config = dict(
    arch='convnext',
    model='image classifier',
    dataset='retinal OCT scans (Kermany 2017)',
    train_examples=49215,
    image_size=32,
    crop_scale_min=0.5,
    horizontal_flip=True,
    translate=0.06,
    targets=['finding'],
    num_classes=4,
    isotropic=False,
    norm='layernorm',
    activation='swiglu',
    mlp_ratio=2,
    inner_norm=False,
    patch_size=[2, 2],
    depths=[2, 5, 5],
    widths=[64, 128, 256],
    kernel_size=7,
    loss='cross_entropy',
    init='torch_default',
    residual_init='none',
    optimizer='nadamw',
    lr=0.0013,
    beta1=0.85,
    beta2=0.98,
    eps=1e-08,
    grad_clip=3.0,
    steps=21300,
    batch_size=256,
    epochs=110.8,
    lr_schedule='cosine',
    final_lr_fraction=0.01,
    warmup_steps=2130,
    weight_decay=0.2,
)
Rows from block 8 of a small image classifier, named by matrix and row number. Rows with one number belong to one neuron. Each number is 50 + 12 x the weight over its row's rms, rounded and kept within 0 to 99. All counts start at 0.
Before each neuron's rows are labels from the 100 images, of 14848, where the neuron reaches its largest size: "responds to" is what is common among them. Only what is clearly more common there than usual is listed. The data: retinal OCT scans (Kermany 2017).
# gate: MLP gate (model.blocks.8.mlp.gate.weight, 512x256), inputs 0-255
# fc1: MLP up (model.blocks.8.mlp.fc1.weight, 512x256), inputs 0-255
# fc2: MLP down (model.blocks.8.mlp.fc2.weight, 256x512, transposed), outputs 0-255

responds to: finding: choroidal neovascularization
gate.109:75 44 47 49 54 26 64 51 60 49 26 53 63 36 45 87 50 50 47 51 34 45 46 58 29 57 39 64 53 52 56 70 33 58 59 57 54 60 53 31 68 47 37 43 56 47 62 37 30 71 61 54 49 35 41 54 41 47 68 50 32 36 63 32 61 26 53 56 44 54 49 67 52 60 30 55 49 67 42 32 40 50 47 60 42 67 30 44 57 50 49 58 68 51 28 40 48 46 77 60 40 56 19 67 38 10 48 67 47 46 48 59 48 53 66 51 46 38 51 49 40 47 59 32 48 38 45 58 24 45 47 59 34 55 50 44 64 48 46 62 57 53 25 64 27 69 49 45 52 66 34 38 53 40 50 59 56 49 47 47 45 52 55 62 77 51 31 46 43 70 43 53 52 59 40 51 55 41 50 33 58 74 43 49 43 39 49 46 35 60 46 62 44 58 47 52 37 63 30 74 63 52 70 51 64 50 70 62 46 39 72 49 46 63 49 31 63 58 30 50 59 53 59 48 51 49 49 39 50 67 41 38 51 33 63 48 45 49 40 77 52 46 36 23 52 39 38 40 52 56 41 34 56 54 62 29
fc1.109:37 45 52 59 48 74 46 38 40 41 48 59 60 59 50 25 47 49 35 61 53 63 59 19 60 46 55 65 47 40 52 57 64 41 56 57 62 39 54 60 48 54 52 35 37 32 52 58 48 42 59 49 51 39 56 54 52 58 33 39 47 75 34 81 35 67 56 47 42 37 35 46 46 39 73 47 49 53 72 54 48 46 51 20 48 44 79 63 69 80 51 48 50 72 35 49 42 84 33 39 68 52 67 53 76 65 42 32 36 58 40 49 41 59 57 49 46 65 68 63 68 34 51 62 60 55 49 62 55 45 54 35 49 73 63 54 49 33 62 48 59 48 63 55 58 50 46 44 67 33 44 49 57 48 47 38 35 50 55 58 48 40 65 51 46 58 54 55 62 49 72 47 61 36 41 38 23 24 42 37 71 25 42 43 44 78 50 49 35 54 52 71 49 53 46 60 66 45 60 23 69 67 53 55 52 38 37 61 35 56 40 69 43 45 48 53 51 41 54 50 44 39 69 61 46 35 44 34 43 49 52 66 40 51 31 31 59 47 56 26 51 43 42 49 55 46 47 41 34 31 57 41 35 60 43 52
fc2.109:58 45 38 45 55 34 48 52 49 45 43 50 20 51 45 32 47 53 49 51 67 60 53 48 50 56 42 40 57 50 52 56 42 48 62 78 33 54 44 31 40 46 50 57 53 39 39 55 66 39 62 45 37 47 36 48 56 44 41 30 46 34 47 61 25 45 53 24 40 67 34 67 59 55 27 55 64 37 66 66 68 57 50 65 64 28 23 33 55 51 61 39 48 40 44 38 39 43 54 12 67 53 50 70 21 36 83 58 51 51 42 53 35 42 48 40 70 77 47 40 43 53 57 43 43 52 33 52 41 41 53 33 46 46 42 46 62 66 62 48 48 40 36 60 57 67 53 60 68 62 41 37 52 45 59 44 60 61 48 66 46 47 49 50 68 55 31 27 42 36 48 54 53 47 44 57 58 54 39 60 59 45 54 53 65 43 58 52 61 57 49 59 50 33 66 43 43 32 41 58 66 40 65 53 71 52 57 66 39 31 42 69 44 27 45 52 50 47 49 65 40 48 47 55 69 39 69 44 47 38 61 61 50 65 50 62 49 52 32 21 51 52 36 35 55 11 64 36 52 33 65 31 35 49 59 48

responds to: finding: choroidal neovascularization
gate.203:54 44 55 50 45 45 56 49 73 45 57 32 60 52 52 56 40 34 71 43 49 35 29 56 43 63 61 42 43 49 49 58 41 36 56 57 64 37 45 52 53 51 48 46 46 54 64 41 67 54 59 55 24 55 39 61 51 85 40 70 43 60 43 58 68 34 67 60 34 28 57 52 71 48 52 50 31 51 34 42 32 47 60 51 53 43 50 44 22 63 59 63 68 44 31 35 63 46 41 46 45 65 48 40 48 29 53 64 51 49 23 63 70 45 31 35 49 66 76 42 65 57 39 52 45 76 53 50 60 63 48 62 50 62 51 53 42 42 49 40 61 52 49 62 44 45 36 62 37 50 40 27 48 66 25 38 42 18 56 63 48 54 48 50 43 54 69 65 56 57 50 50 53 63 49 41 41 54 41 53 54 63 73 40 51 53 57 42 87 38 53 52 32 57 42 55 48 55 62 47 54 48 56 47 15 76 41 38 43 46 48 82 25 58 54 46 76 30 64 49 76 31 54 57 48 45 42 34 63 54 72 36 58 47 61 39 48 53 33 44 50 55 49 62 49 58 53 47 50 43 41 39 35 54 58 58
fc1.203:43 56 41 63 47 59 40 56 43 39 55 39 33 64 35 35 27 49 61 64 46 34 32 59 48 43 40 47 28 38 47 44 46 51 61 47 70 47 25 28 33 44 55 45 56 54 55 63 55 47 63 64 42 48 48 54 24 62 41 20 35 73 61 41 57 58 46 45 40 47 46 69 50 35 44 64 56 47 38 52 53 51 51 28 47 46 52 41 57 43 38 32 51 62 67 35 60 52 54 56 66 64 35 44 62 60 55 43 63 54 40 37 54 62 52 39 54 63 45 45 48 43 34 59 48 51 20 58 71 66 78 33 42 62 52 58 47 54 66 50 53 39 56 44 65 18 25 57 58 42 46 47 28 70 47 48 33 59 55 59 40 55 44 53 51 61 57 50 46 45 53 64 46 52 54 54 57 33 43 51 62 39 65 27 67 50 43 39 60 61 46 68 33 65 61 58 62 61 67 46 58 47 62 39 24 43 44 59 48 47 63 79 55 48 68 59 56 34 42 63 63 47 30 69 54 52 46 03 60 64 55 56 36 42 63 55 77 61 59 28 41 44 61 52 54 36 64 37 49 41 59 54 63 50 38 31
fc2.203:55 52 21 53 65 63 54 45 57 47 52 48 66 53 50 23 57 54 40 41 57 49 61 64 53 44 38 28 51 42 45 43 41 42 36 72 25 59 49 23 54 62 50 33 40 51 60 52 51 63 51 57 46 63 59 54 42 51 51 40 50 28 35 33 56 56 52 29 62 42 61 72 54 58 50 52 48 67 78 43 59 63 73 47 31 67 37 49 65 36 38 60 32 40 45 37 47 62 57 37 58 62 59 60 41 53 55 54 56 54 62 42 59 52 40 52 58 50 78 61 57 58 16 66 71 46 52 52 42 70 57 50 50 46 51 51 39 45 62 26 34 56 51 67 39 62 45 51 62 41 63 46 36 56 53 45 60 44 43 46 51 54 39 43 59 47 35 52 33 18 68 40 40 68 45 21 20 39 34 56 48 29 52 39 41 40 52 33 75 50 68 61 50 55 36 43 37 41 65 55 60 51 50 37 55 55 56 35 48 48 55 37 56 63 43 60 68 55 25 70 78 62 46 52 58 56 52 21 48 48 52 22 34 56 54 31 66 62 39 56 60 61 46 41 51 52 38 42 64 47 59 39 30 59 36 40

responds to: finding: drusen
gate.288:36 59 49 57 41 23 57 56 48 29 42 31 42 48 44 69 39 44 47 75 57 49 41 46 63 55 51 34 71 65 39 49 32 66 25 42 72 55 47 34 55 34 36 70 40 49 36 64 60 36 55 58 43 39 37 31 35 63 53 74 59 36 56 47 42 39 41 30 62 54 62 34 38 43 49 59 61 31 46 51 58 48 51 71 40 54 60 50 47 53 45 63 42 49 53 51 70 44 57 45 40 52 46 33 42 57 46 73 75 25 35 34 42 65 59 39 56 41 50 39 50 48 52 14 47 52 54 32 56 56 52 67 44 44 41 25 56 63 43 59 39 52 56 48 37 47 47 70 37 64 59 52 26 46 67 52 63 61 43 51 49 30 53 44 56 35 55 24 46 52 47 58 61 57 33 46 52 65 66 48 68 43 33 28 47 49 47 58 42 35 33 65 67 63 51 45 15 69 30 71 67 54 53 59 58 54 34 56 56 85 43 52 55 43 54 64 48 43 60 69 29 40 38 54 54 54 53 46 43 57 57 49 49 41 72 61 76 63 51 52 66 55 55 55 58 46 49 54 68 49 53 60 42 55 50 58
fc1.288:46 34 34 41 36 58 26 61 34 62 45 49 71 49 50 55 38 45 40 22 52 41 50 45 42 63 40 49 42 59 41 43 61 28 60 71 67 54 35 60 48 64 57 63 41 56 57 54 52 49 56 40 52 66 55 52 55 48 53 27 31 48 54 62 50 37 55 58 50 39 59 49 53 41 34 45 34 31 52 62 39 26 45 37 42 49 47 57 51 45 56 40 39 49 48 32 45 58 67 51 65 68 47 61 45 40 52 40 53 58 65 46 54 53 44 65 41 38 36 59 40 66 51 75 45 49 44 49 45 61 59 02 56 73 56 55 40 18 56 63 66 55 57 71 58 29 50 45 60 46 68 35 42 48 52 30 53 47 27 47 38 42 29 53 52 48 70 70 49 52 57 59 58 38 50 39 41 23 38 50 59 63 66 65 39 39 55 57 57 59 71 52 33 44 51 55 70 62 41 15 34 28 52 50 51 45 44 70 52 24 54 43 54 40 56 52 51 63 46 40 56 49 50 92 69 54 56 67 50 42 41 58 53 33 35 65 32 59 47 63 40 44 61 48 71 53 45 49 52 60 48 54 41 64 34 54
fc2.288:39 42 63 45 58 59 39 49 37 41 61 36 44 45 34 52 66 59 51 52 55 60 51 68 48 43 57 45 54 64 30 39 52 37 68 51 52 56 46 53 58 43 46 55 62 70 46 51 54 70 55 40 46 75 65 21 44 52 50 60 54 54 59 62 29 55 40 47 35 38 78 44 49 36 48 56 37 53 51 42 61 41 50 48 39 67 35 57 44 55 41 42 65 80 52 58 56 45 69 58 51 50 60 44 39 57 43 42 42 57 41 39 57 43 42 60 46 62 45 36 63 50 48 62 39 38 27 40 56 76 45 48 25 48 59 56 55 38 59 41 45 47 63 50 38 38 56 71 59 61 45 55 46 57 32 57 28 46 71 30 15 40 30 63 43 33 75 50 55 46 40 55 44 31 51 56 51 34 49 38 53 48 55 63 42 51 38 79 56 47 59 36 40 83 74 56 46 65 50 42 49 73 49 29 34 42 40 60 68 59 36 77 59 64 54 48 71 68 62 41 57 41 32 58 61 58 75 60 63 45 25 38 42 56 59 50 45 25 57 53 45 51 72 61 41 43 33 52 45 64 66 58 28 45 65 49

responds to: finding: choroidal neovascularization
gate.494:53 60 47 54 48 44 41 52 40 61 52 49 52 29 55 65 43 40 48 48 57 70 52 30 35 48 44 56 54 28 74 29 52 54 62 70 46 71 66 36 57 58 39 35 66 40 41 54 41 60 53 44 36 53 48 71 49 46 63 53 53 43 54 40 54 45 42 58 33 55 34 44 32 52 52 52 64 38 58 69 45 52 39 54 55 82 39 63 54 53 49 48 57 62 45 44 71 58 47 49 44 43 54 75 21 36 45 62 65 35 44 57 56 62 50 49 37 34 31 58 40 71 43 51 46 43 59 44 34 50 54 20 80 52 48 46 27 29 48 54 60 63 43 54 67 40 49 63 13 47 55 44 57 67 48 36 56 60 36 44 44 49 60 45 52 50 61 51 53 64 51 56 44 49 57 33 49 46 79 57 47 63 40 63 32 49 44 56 54 60 53 47 44 53 45 73 62 61 33 45 49 10 54 41 49 70 50 41 55 34 58 65 26 47 44 50 65 47 54 37 51 59 50 75 45 31 50 58 49 44 87 52 47 32 45 61 39 47 45 58 64 56 51 36 39 28 59 45 45 65 35 84 59 50 31 60
fc1.494:63 39 58 42 46 47 40 46 63 61 28 71 60 46 47 37 51 74 35 57 52 64 60 59 50 58 48 57 25 57 64 58 61 45 68 50 46 20 39 49 67 62 46 43 52 44 51 60 62 40 61 25 67 41 50 66 37 49 62 59 48 39 56 31 52 48 54 63 38 35 53 39 47 41 53 59 33 62 42 55 56 52 20 60 43 43 71 50 56 46 43 34 57 60 25 40 16 41 34 53 62 61 65 49 41 51 71 48 41 69 20 54 72 45 53 53 51 42 58 62 34 54 45 16 54 67 41 44 53 56 51 48 44 62 43 72 55 58 49 56 60 66 49 49 34 71 43 43 61 64 61 58 49 43 65 47 38 52 56 60 75 48 46 62 27 38 52 57 53 40 53 58 46 57 52 55 43 58 31 51 36 34 45 46 36 32 24 45 57 44 39 63 29 51 60 43 55 40 75 53 41 54 64 46 51 53 56 77 50 57 59 46 43 43 40 32 62 41 71 83 68 48 52 56 69 61 47 21 38 49 54 56 44 43 30 48 50 50 68 54 34 34 31 40 59 43 30 48 49 57 49 43 64 54 41 59
fc2.494:40 42 71 67 48 57 44 40 57 60 36 48 41 55 33 50 46 40 51 56 46 64 41 38 55 65 52 62 62 48 48 58 31 35 56 61 36 61 56 45 64 68 64 38 57 29 50 41 37 58 36 48 50 31 56 56 43 39 45 68 51 64 50 27 52 45 36 41 58 59 52 46 47 42 57 28 50 77 75 72 53 55 83 47 48 49 55 33 55 62 33 63 43 70 45 75 34 42 49 47 68 28 57 45 61 67 58 50 70 57 39 69 61 55 65 38 48 59 53 37 43 55 62 57 60 44 45 31 38 50 58 18 47 71 52 47 56 77 51 42 46 39 45 69 64 44 38 44 74 40 63 63 43 50 50 46 39 64 47 42 72 58 69 42 49 47 38 53 32 56 29 26 59 68 55 39 64 37 58 38 37 39 59 41 42 59 37 42 55 64 45 51 63 73 46 55 63 60 70 34 38 55 36 65 47 61 49 25 28 46 33 53 67 47 48 65 49 66 54 58 49 51 32 59 73 52 43 43 32 52 62 59 60 51 41 54 36 41 64 36 37 32 42 40 45 62 50 48 52 53 23 45 56 72 53 43

responds to: finding: drusen
gate.301:51 48 60 47 41 51 70 37 63 37 23 60 66 38 53 50 46 54 42 30 57 46 51 29 62 59 57 55 73 36 62 49 55 56 48 73 62 31 43 59 40 52 47 43 55 59 57 43 57 33 49 62 46 39 63 46 66 68 32 54 52 56 35 53 62 57 66 52 52 60 47 44 36 54 46 67 53 45 40 48 66 44 33 34 54 78 65 40 58 45 50 44 52 50 54 64 66 40 17 50 33 57 55 36 34 40 34 53 60 45 42 49 65 54 44 62 38 67 54 75 48 40 49 39 38 66 44 36 41 44 45 31 59 58 45 38 30 41 59 56 44 58 52 55 60 64 61 44 56 39 39 35 77 47 50 64 33 42 51 64 40 50 40 55 71 53 54 56 67 47 59 55 57 35 44 34 56 46 36 53 41 49 43 67 63 57 54 50 64 60 62 42 31 54 60 46 54 84 51 53 61 45 48 31 70 65 39 31 56 51 57 60 51 71 26 41 60 50 54 42 45 43 31 42 16 58 50 40 52 60 77 65 50 61 49 35 68 67 42 61 45 50 19 28 50 26 60 77 42 67 62 34 47 63 63 61
fc1.301:56 48 24 26 45 42 52 47 54 32 46 26 44 62 46 60 72 63 36 37 56 63 71 67 50 45 32 44 42 39 41 81 52 63 80 45 39 49 49 37 60 50 23 59 43 23 82 45 60 49 57 49 65 51 37 32 45 55 55 63 53 37 45 52 26 34 44 55 57 45 32 53 48 53 48 38 36 52 44 30 40 60 62 49 58 53 33 47 57 50 46 38 40 52 46 48 57 36 46 53 46 51 46 58 41 36 61 58 47 53 42 37 56 60 60 63 50 48 61 47 58 52 38 45 45 52 25 60 48 59 50 34 65 57 52 65 69 53 28 39 65 62 51 31 50 53 51 48 51 54 67 62 71 50 56 43 48 61 45 64 56 43 49 23 52 46 57 61 66 21 66 38 67 49 76 61 51 48 36 47 43 54 44 63 39 60 57 68 31 48 53 66 40 47 58 57 38 46 52 54 45 85 50 63 33 40 36 41 57 45 39 66 60 45 57 33 51 33 64 53 84 44 52 72 47 40 35 36 77 59 40 50 39 39 53 59 56 62 45 45 46 36 73 68 43 56 57 33 35 46 61 61 48 45 24 48
fc2.301:67 43 46 58 41 45 57 55 34 51 42 78 68 70 61 69 42 34 55 49 60 37 54 38 72 58 43 58 63 28 37 84 35 36 66 63 37 69 60 44 66 58 51 63 44 38 34 39 48 46 49 64 70 54 53 63 30 43 47 47 37 51 57 43 47 35 48 51 47 52 56 64 29 45 43 39 56 38 52 37 49 41 60 17 73 52 56 47 60 49 61 62 35 25 41 53 29 43 51 72 66 55 57 58 61 53 34 42 48 66 54 78 30 34 37 39 63 31 69 47 53 79 52 36 30 47 59 44 57 48 55 48 44 64 43 42 56 47 45 35 56 27 56 44 78 60 30 38 55 51 46 62 87 41 45 64 41 67 45 63 48 46 62 48 42 35 37 49 59 44 44 53 57 61 44 44 66 38 42 44 59 59 43 56 47 55 50 41 44 56 60 62 67 34 37 43 60 42 56 27 39 32 39 43 57 54 55 35 43 53 53 60 52 50 48 37 48 42 52 54 49 56 54 45 51 27 36 41 38 67 53 62 51 42 30 76 58 53 47 51 27 44 47 52 29 63 49 72 62 35 63 53 69 43 51 52

responds to: finding: drusen
gate.436:58 39 70 51 59 27 55 38 32 58 64 59 74 43 58 41 39 38 36 67 77 23 48 46 50 21 38 64 50 48 28 47 46 36 33 52 59 57 67 53 56 49 55 37 60 43 46 54 52 41 61 70 45 26 31 33 60 59 49 65 53 48 60 64 56 42 42 44 59 43 62 41 55 34 55 55 60 21 62 55 47 55 55 50 53 61 49 57 54 50 31 73 60 38 49 71 53 68 47 41 49 72 43 54 51 55 45 62 49 47 52 46 44 63 37 41 28 50 59 60 52 66 30 38 51 43 51 22 33 70 47 49 43 46 47 58 62 39 63 69 38 36 59 62 44 56 42 67 64 50 45 17 69 51 35 39 55 60 53 48 46 21 66 52 54 47 53 22 38 42 53 51 62 46 54 44 42 67 81 45 61 41 45 55 41 71 57 74 56 47 36 68 44 56 57 63 58 73 28 45 41 60 51 43 46 61 46 48 56 69 49 42 54 55 36 37 61 56 45 64 31 47 53 77 34 50 56 51 42 55 47 53 50 42 48 28 46 55 39 45 41 83 45 42 64 41 30 51 27 48 45 39 46 49 45 50
fc1.436:47 62 56 71 43 42 36 61 41 38 58 56 34 42 33 55 55 38 28 52 53 59 28 54 40 45 45 42 40 49 60 51 56 51 56 52 55 43 59 57 39 25 54 50 43 71 57 53 57 48 53 53 67 65 69 49 47 50 58 33 47 49 48 60 62 45 55 41 59 59 60 48 43 55 37 36 41 41 50 65 64 26 52 48 20 50 61 42 33 50 30 57 71 27 68 50 59 47 66 28 68 70 70 35 50 66 59 44 53 85 39 30 40 41 58 66 37 53 39 55 49 47 61 58 44 31 68 42 49 57 37 47 49 58 65 31 74 42 81 51 70 46 44 76 54 28 33 56 55 47 35 37 29 47 58 37 30 56 64 43 72 51 33 49 31 52 64 37 46 49 38 69 46 56 50 63 53 62 33 49 52 59 48 48 55 56 50 48 56 28 56 36 53 33 61 33 57 64 53 49 38 20 63 59 44 42 66 49 49 25 35 52 58 51 54 55 24 31 38 58 38 44 62 41 63 72 39 56 66 47 48 49 50 56 61 51 51 66 31 66 60 66 69 58 47 57 30 58 53 53 55 55 46 35 51 50
fc2.436:48 29 73 50 65 63 63 45 42 43 63 40 37 54 54 46 55 29 40 42 65 49 61 61 51 43 47 75 58 46 30 44 57 61 61 40 57 53 54 57 56 29 60 56 66 45 50 60 42 62 69 52 68 68 64 39 45 48 56 51 43 31 53 37 55 30 47 45 34 34 56 60 26 31 48 83 49 40 48 50 63 46 47 38 35 57 49 54 48 51 25 64 72 74 52 50 59 47 46 57 45 48 32 60 54 34 44 36 51 29 71 32 59 48 50 66 49 24 45 43 67 48 52 41 40 66 43 57 52 78 75 45 44 33 64 63 48 53 39 47 49 45 35 31 41 49 52 51 67 47 55 62 45 41 26 55 52 45 77 52 45 60 33 63 55 38 18 69 66 52 56 50 57 49 43 62 80 56 37 51 61 46 57 68 48 34 62 34 69 66 48 20 50 45 49 64 68 48 55 55 35 67 44 42 65 45 53 28 76 67 47 54 48 61 73 43 53 42 48 25 61 43 49 68 49 44 59 46 45 47 47 36 44 61 40 48 44 56 50 61 72 41 52 63 43 52 52 59 38 32 53 56 49 34 44 45

responds to: finding: drusen
gate.306:55 57 61 61 57 57 39 30 46 32 53 71 63 58 54 32 48 67 44 43 46 40 40 38 62 31 61 47 41 45 44 35 41 59 61 62 53 35 66 52 46 20 58 38 51 73 54 44 51 32 65 62 49 35 58 33 58 60 61 58 61 65 53 56 55 54 67 46 62 37 47 64 44 47 59 46 50 33 60 59 30 52 45 43 57 37 36 52 47 65 43 43 42 43 72 57 55 34 45 34 62 44 50 27 49 64 11 24 61 47 55 38 43 42 61 35 37 48 60 68 68 46 14 59 55 54 55 38 69 43 53 30 72 57 67 38 46 58 63 33 56 51 34 50 61 64 74 49 47 42 65 34 50 58 53 49 40 36 59 57 45 52 59 39 58 85 59 43 31 53 38 64 64 41 52 41 47 32 60 47 55 52 54 28 41 46 70 67 65 40 70 61 62 40 49 56 71 65 41 39 51 62 57 50 56 53 49 41 34 44 44 54 44 62 36 35 50 37 40 46 47 69 42 75 54 49 22 55 64 64 55 76 52 34 41 44 59 57 49 37 52 48 36 47 44 53 33 62 74 49 61 61 46 55 51 54
fc1.306:58 53 67 53 39 51 53 40 34 60 46 61 35 51 49 50 37 45 52 58 58 63 45 43 59 26 30 29 69 52 50 55 59 58 54 31 34 36 58 59 41 62 66 31 70 69 32 39 42 27 52 41 56 41 66 54 44 52 50 37 33 55 60 51 42 57 40 62 51 44 42 28 40 38 53 45 61 50 36 55 35 55 47 68 49 70 49 43 49 72 45 70 45 36 68 69 49 29 69 58 68 55 45 30 41 69 52 35 40 47 55 37 54 55 70 46 47 41 59 52 54 35 59 50 36 60 61 30 55 67 38 42 45 47 51 31 53 49 81 71 38 41 57 67 41 51 52 55 65 66 61 47 48 52 47 63 41 62 58 49 49 26 62 64 42 69 47 38 28 41 51 71 52 54 63 45 29 69 45 70 51 55 58 51 40 39 51 69 28 41 64 30 42 71 58 46 58 58 49 57 34 40 53 42 77 20 44 45 52 42 66 46 32 57 40 54 63 43 49 43 50 62 41 60 48 61 43 40 62 60 48 46 40 51 62 31 49 53 42 59 67 53 45 66 42 37 18 51 47 61 48 51 35 88 42 52
fc2.306:33 31 62 38 42 60 69 34 60 46 40 33 47 41 54 39 44 49 55 56 56 51 43 49 48 51 43 52 54 62 59 46 45 67 55 55 65 43 56 71 56 23 59 45 58 71 38 52 62 69 59 44 55 61 48 30 53 41 32 49 56 40 72 50 28 53 46 65 48 40 52 68 51 51 28 54 30 36 41 62 61 44 44 56 42 47 47 65 42 46 36 50 68 62 63 50 39 48 53 46 33 52 45 48 63 79 40 42 22 50 56 42 53 57 56 73 60 62 48 43 58 40 82 38 55 43 34 29 65 64 38 59 61 43 28 38 69 30 60 46 59 27 47 60 32 60 73 50 39 57 73 44 39 69 58 51 50 43 66 36 58 45 44 56 66 40 45 41 34 68 48 59 43 31 62 60 45 49 60 29 64 66 82 59 44 51 56 65 59 53 54 57 38 51 74 41 49 61 60 58 42 50 56 45 49 57 56 57 72 65 51 67 40 48 48 50 29 48 34 51 33 51 38 55 56 51 67 40 67 44 43 48 34 42 39 39 38 58 46 67 46 49 55 55 44 39 41 48 54 32 53 26 34 55 17 84

responds to: finding: choroidal neovascularization
gate.107:33 60 55 45 48 50 48 35 47 77 64 52 38 64 50 49 56 50 37 65 53 37 44 39 69 69 79 36 58 42 53 11 63 46 54 54 45 70 67 43 61 26 37 30 80 32 48 44 56 48 60 43 35 50 49 53 47 51 44 51 53 66 59 41 52 68 61 47 50 63 46 49 54 46 68 68 69 58 41 43 54 68 46 45 73 51 46 48 60 56 31 47 37 57 66 57 58 38 65 58 38 42 69 53 53 65 53 47 56 41 65 51 43 52 54 52 48 39 54 40 43 46 36 64 59 61 42 27 00 54 46 56 61 55 58 35 60 43 59 58 54 22 37 44 53 50 62 57 41 48 54 49 48 55 58 47 36 50 51 40 46 43 65 49 53 50 61 33 27 58 56 45 23 55 30 44 55 46 53 46 52 35 33 23 40 62 57 55 64 25 67 58 46 51 41 62 38 55 40 38 41 69 56 44 62 44 36 40 64 36 60 60 62 67 66 47 30 64 47 30 68 68 54 54 45 60 42 59 65 52 45 50 42 34 35 61 36 47 45 59 43 27 50 66 52 43 25 53 45 39 57 29 46 52 65 35
fc1.107:32 73 51 48 41 52 36 41 62 58 58 64 30 47 52 34 65 36 45 63 68 66 62 64 46 51 69 46 56 30 39 52 48 60 43 53 49 54 54 47 45 46 62 29 57 60 38 47 45 47 57 47 39 35 54 33 24 50 59 38 41 47 78 47 36 74 43 60 53 37 63 50 51 52 44 46 68 38 52 66 48 62 45 44 59 64 44 54 46 39 55 66 61 33 38 46 59 59 35 43 26 37 63 53 76 49 41 39 46 48 62 47 65 50 28 41 32 63 28 38 35 46 48 70 42 59 40 50 44 84 51 71 29 61 62 49 56 35 60 33 31 21 70 41 50 52 44 42 65 74 44 54 60 63 51 41 37 56 66 49 62 42 58 63 54 48 60 46 40 36 85 55 71 51 51 44 37 40 46 70 43 58 64 58 46 47 63 51 49 46 26 66 46 53 67 58 55 75 62 24 43 42 40 50 53 56 64 63 45 36 32 64 37 51 46 58 51 51 48 58 71 70 24 54 33 46 43 42 50 55 66 46 38 39 53 56 64 40 60 58 41 43 67 48 46 67 62 61 42 33 63 50 44 56 56 35
fc2.107:45 65 99 55 35 43 35 56 46 43 69 50 31 41 41 49 48 50 48 55 48 47 50 54 65 60 65 35 59 36 43 62 70 35 63 59 39 50 51 60 53 35 60 33 65 55 66 47 57 51 58 37 65 60 56 61 53 50 64 44 45 63 52 48 51 47 51 42 64 41 66 41 33 43 47 69 48 26 54 23 59 48 38 40 44 42 69 51 39 58 33 47 44 47 42 77 47 32 52 51 40 70 42 68 43 56 45 49 56 29 52 42 50 47 62 52 58 74 33 57 62 51 75 40 57 49 31 64 65 42 33 42 34 46 42 39 79 41 58 52 56 66 60 54 59 57 55 48 62 59 35 42 50 37 45 69 36 27 50 55 26 51 60 63 44 72 54 44 48 52 41 46 37 40 36 70 62 46 45 41 47 58 50 53 59 44 74 48 32 50 61 53 46 74 64 58 54 64 59 34 48 48 56 41 56 64 69 75 50 37 42 44 48 53 66 61 47 34 51 31 64 53 34 59 53 10 49 48 36 22 64 39 52 41 41 51 27 32 63 49 50 52 51 38 52 68 46 57 35 63 36 51 51 28 40 42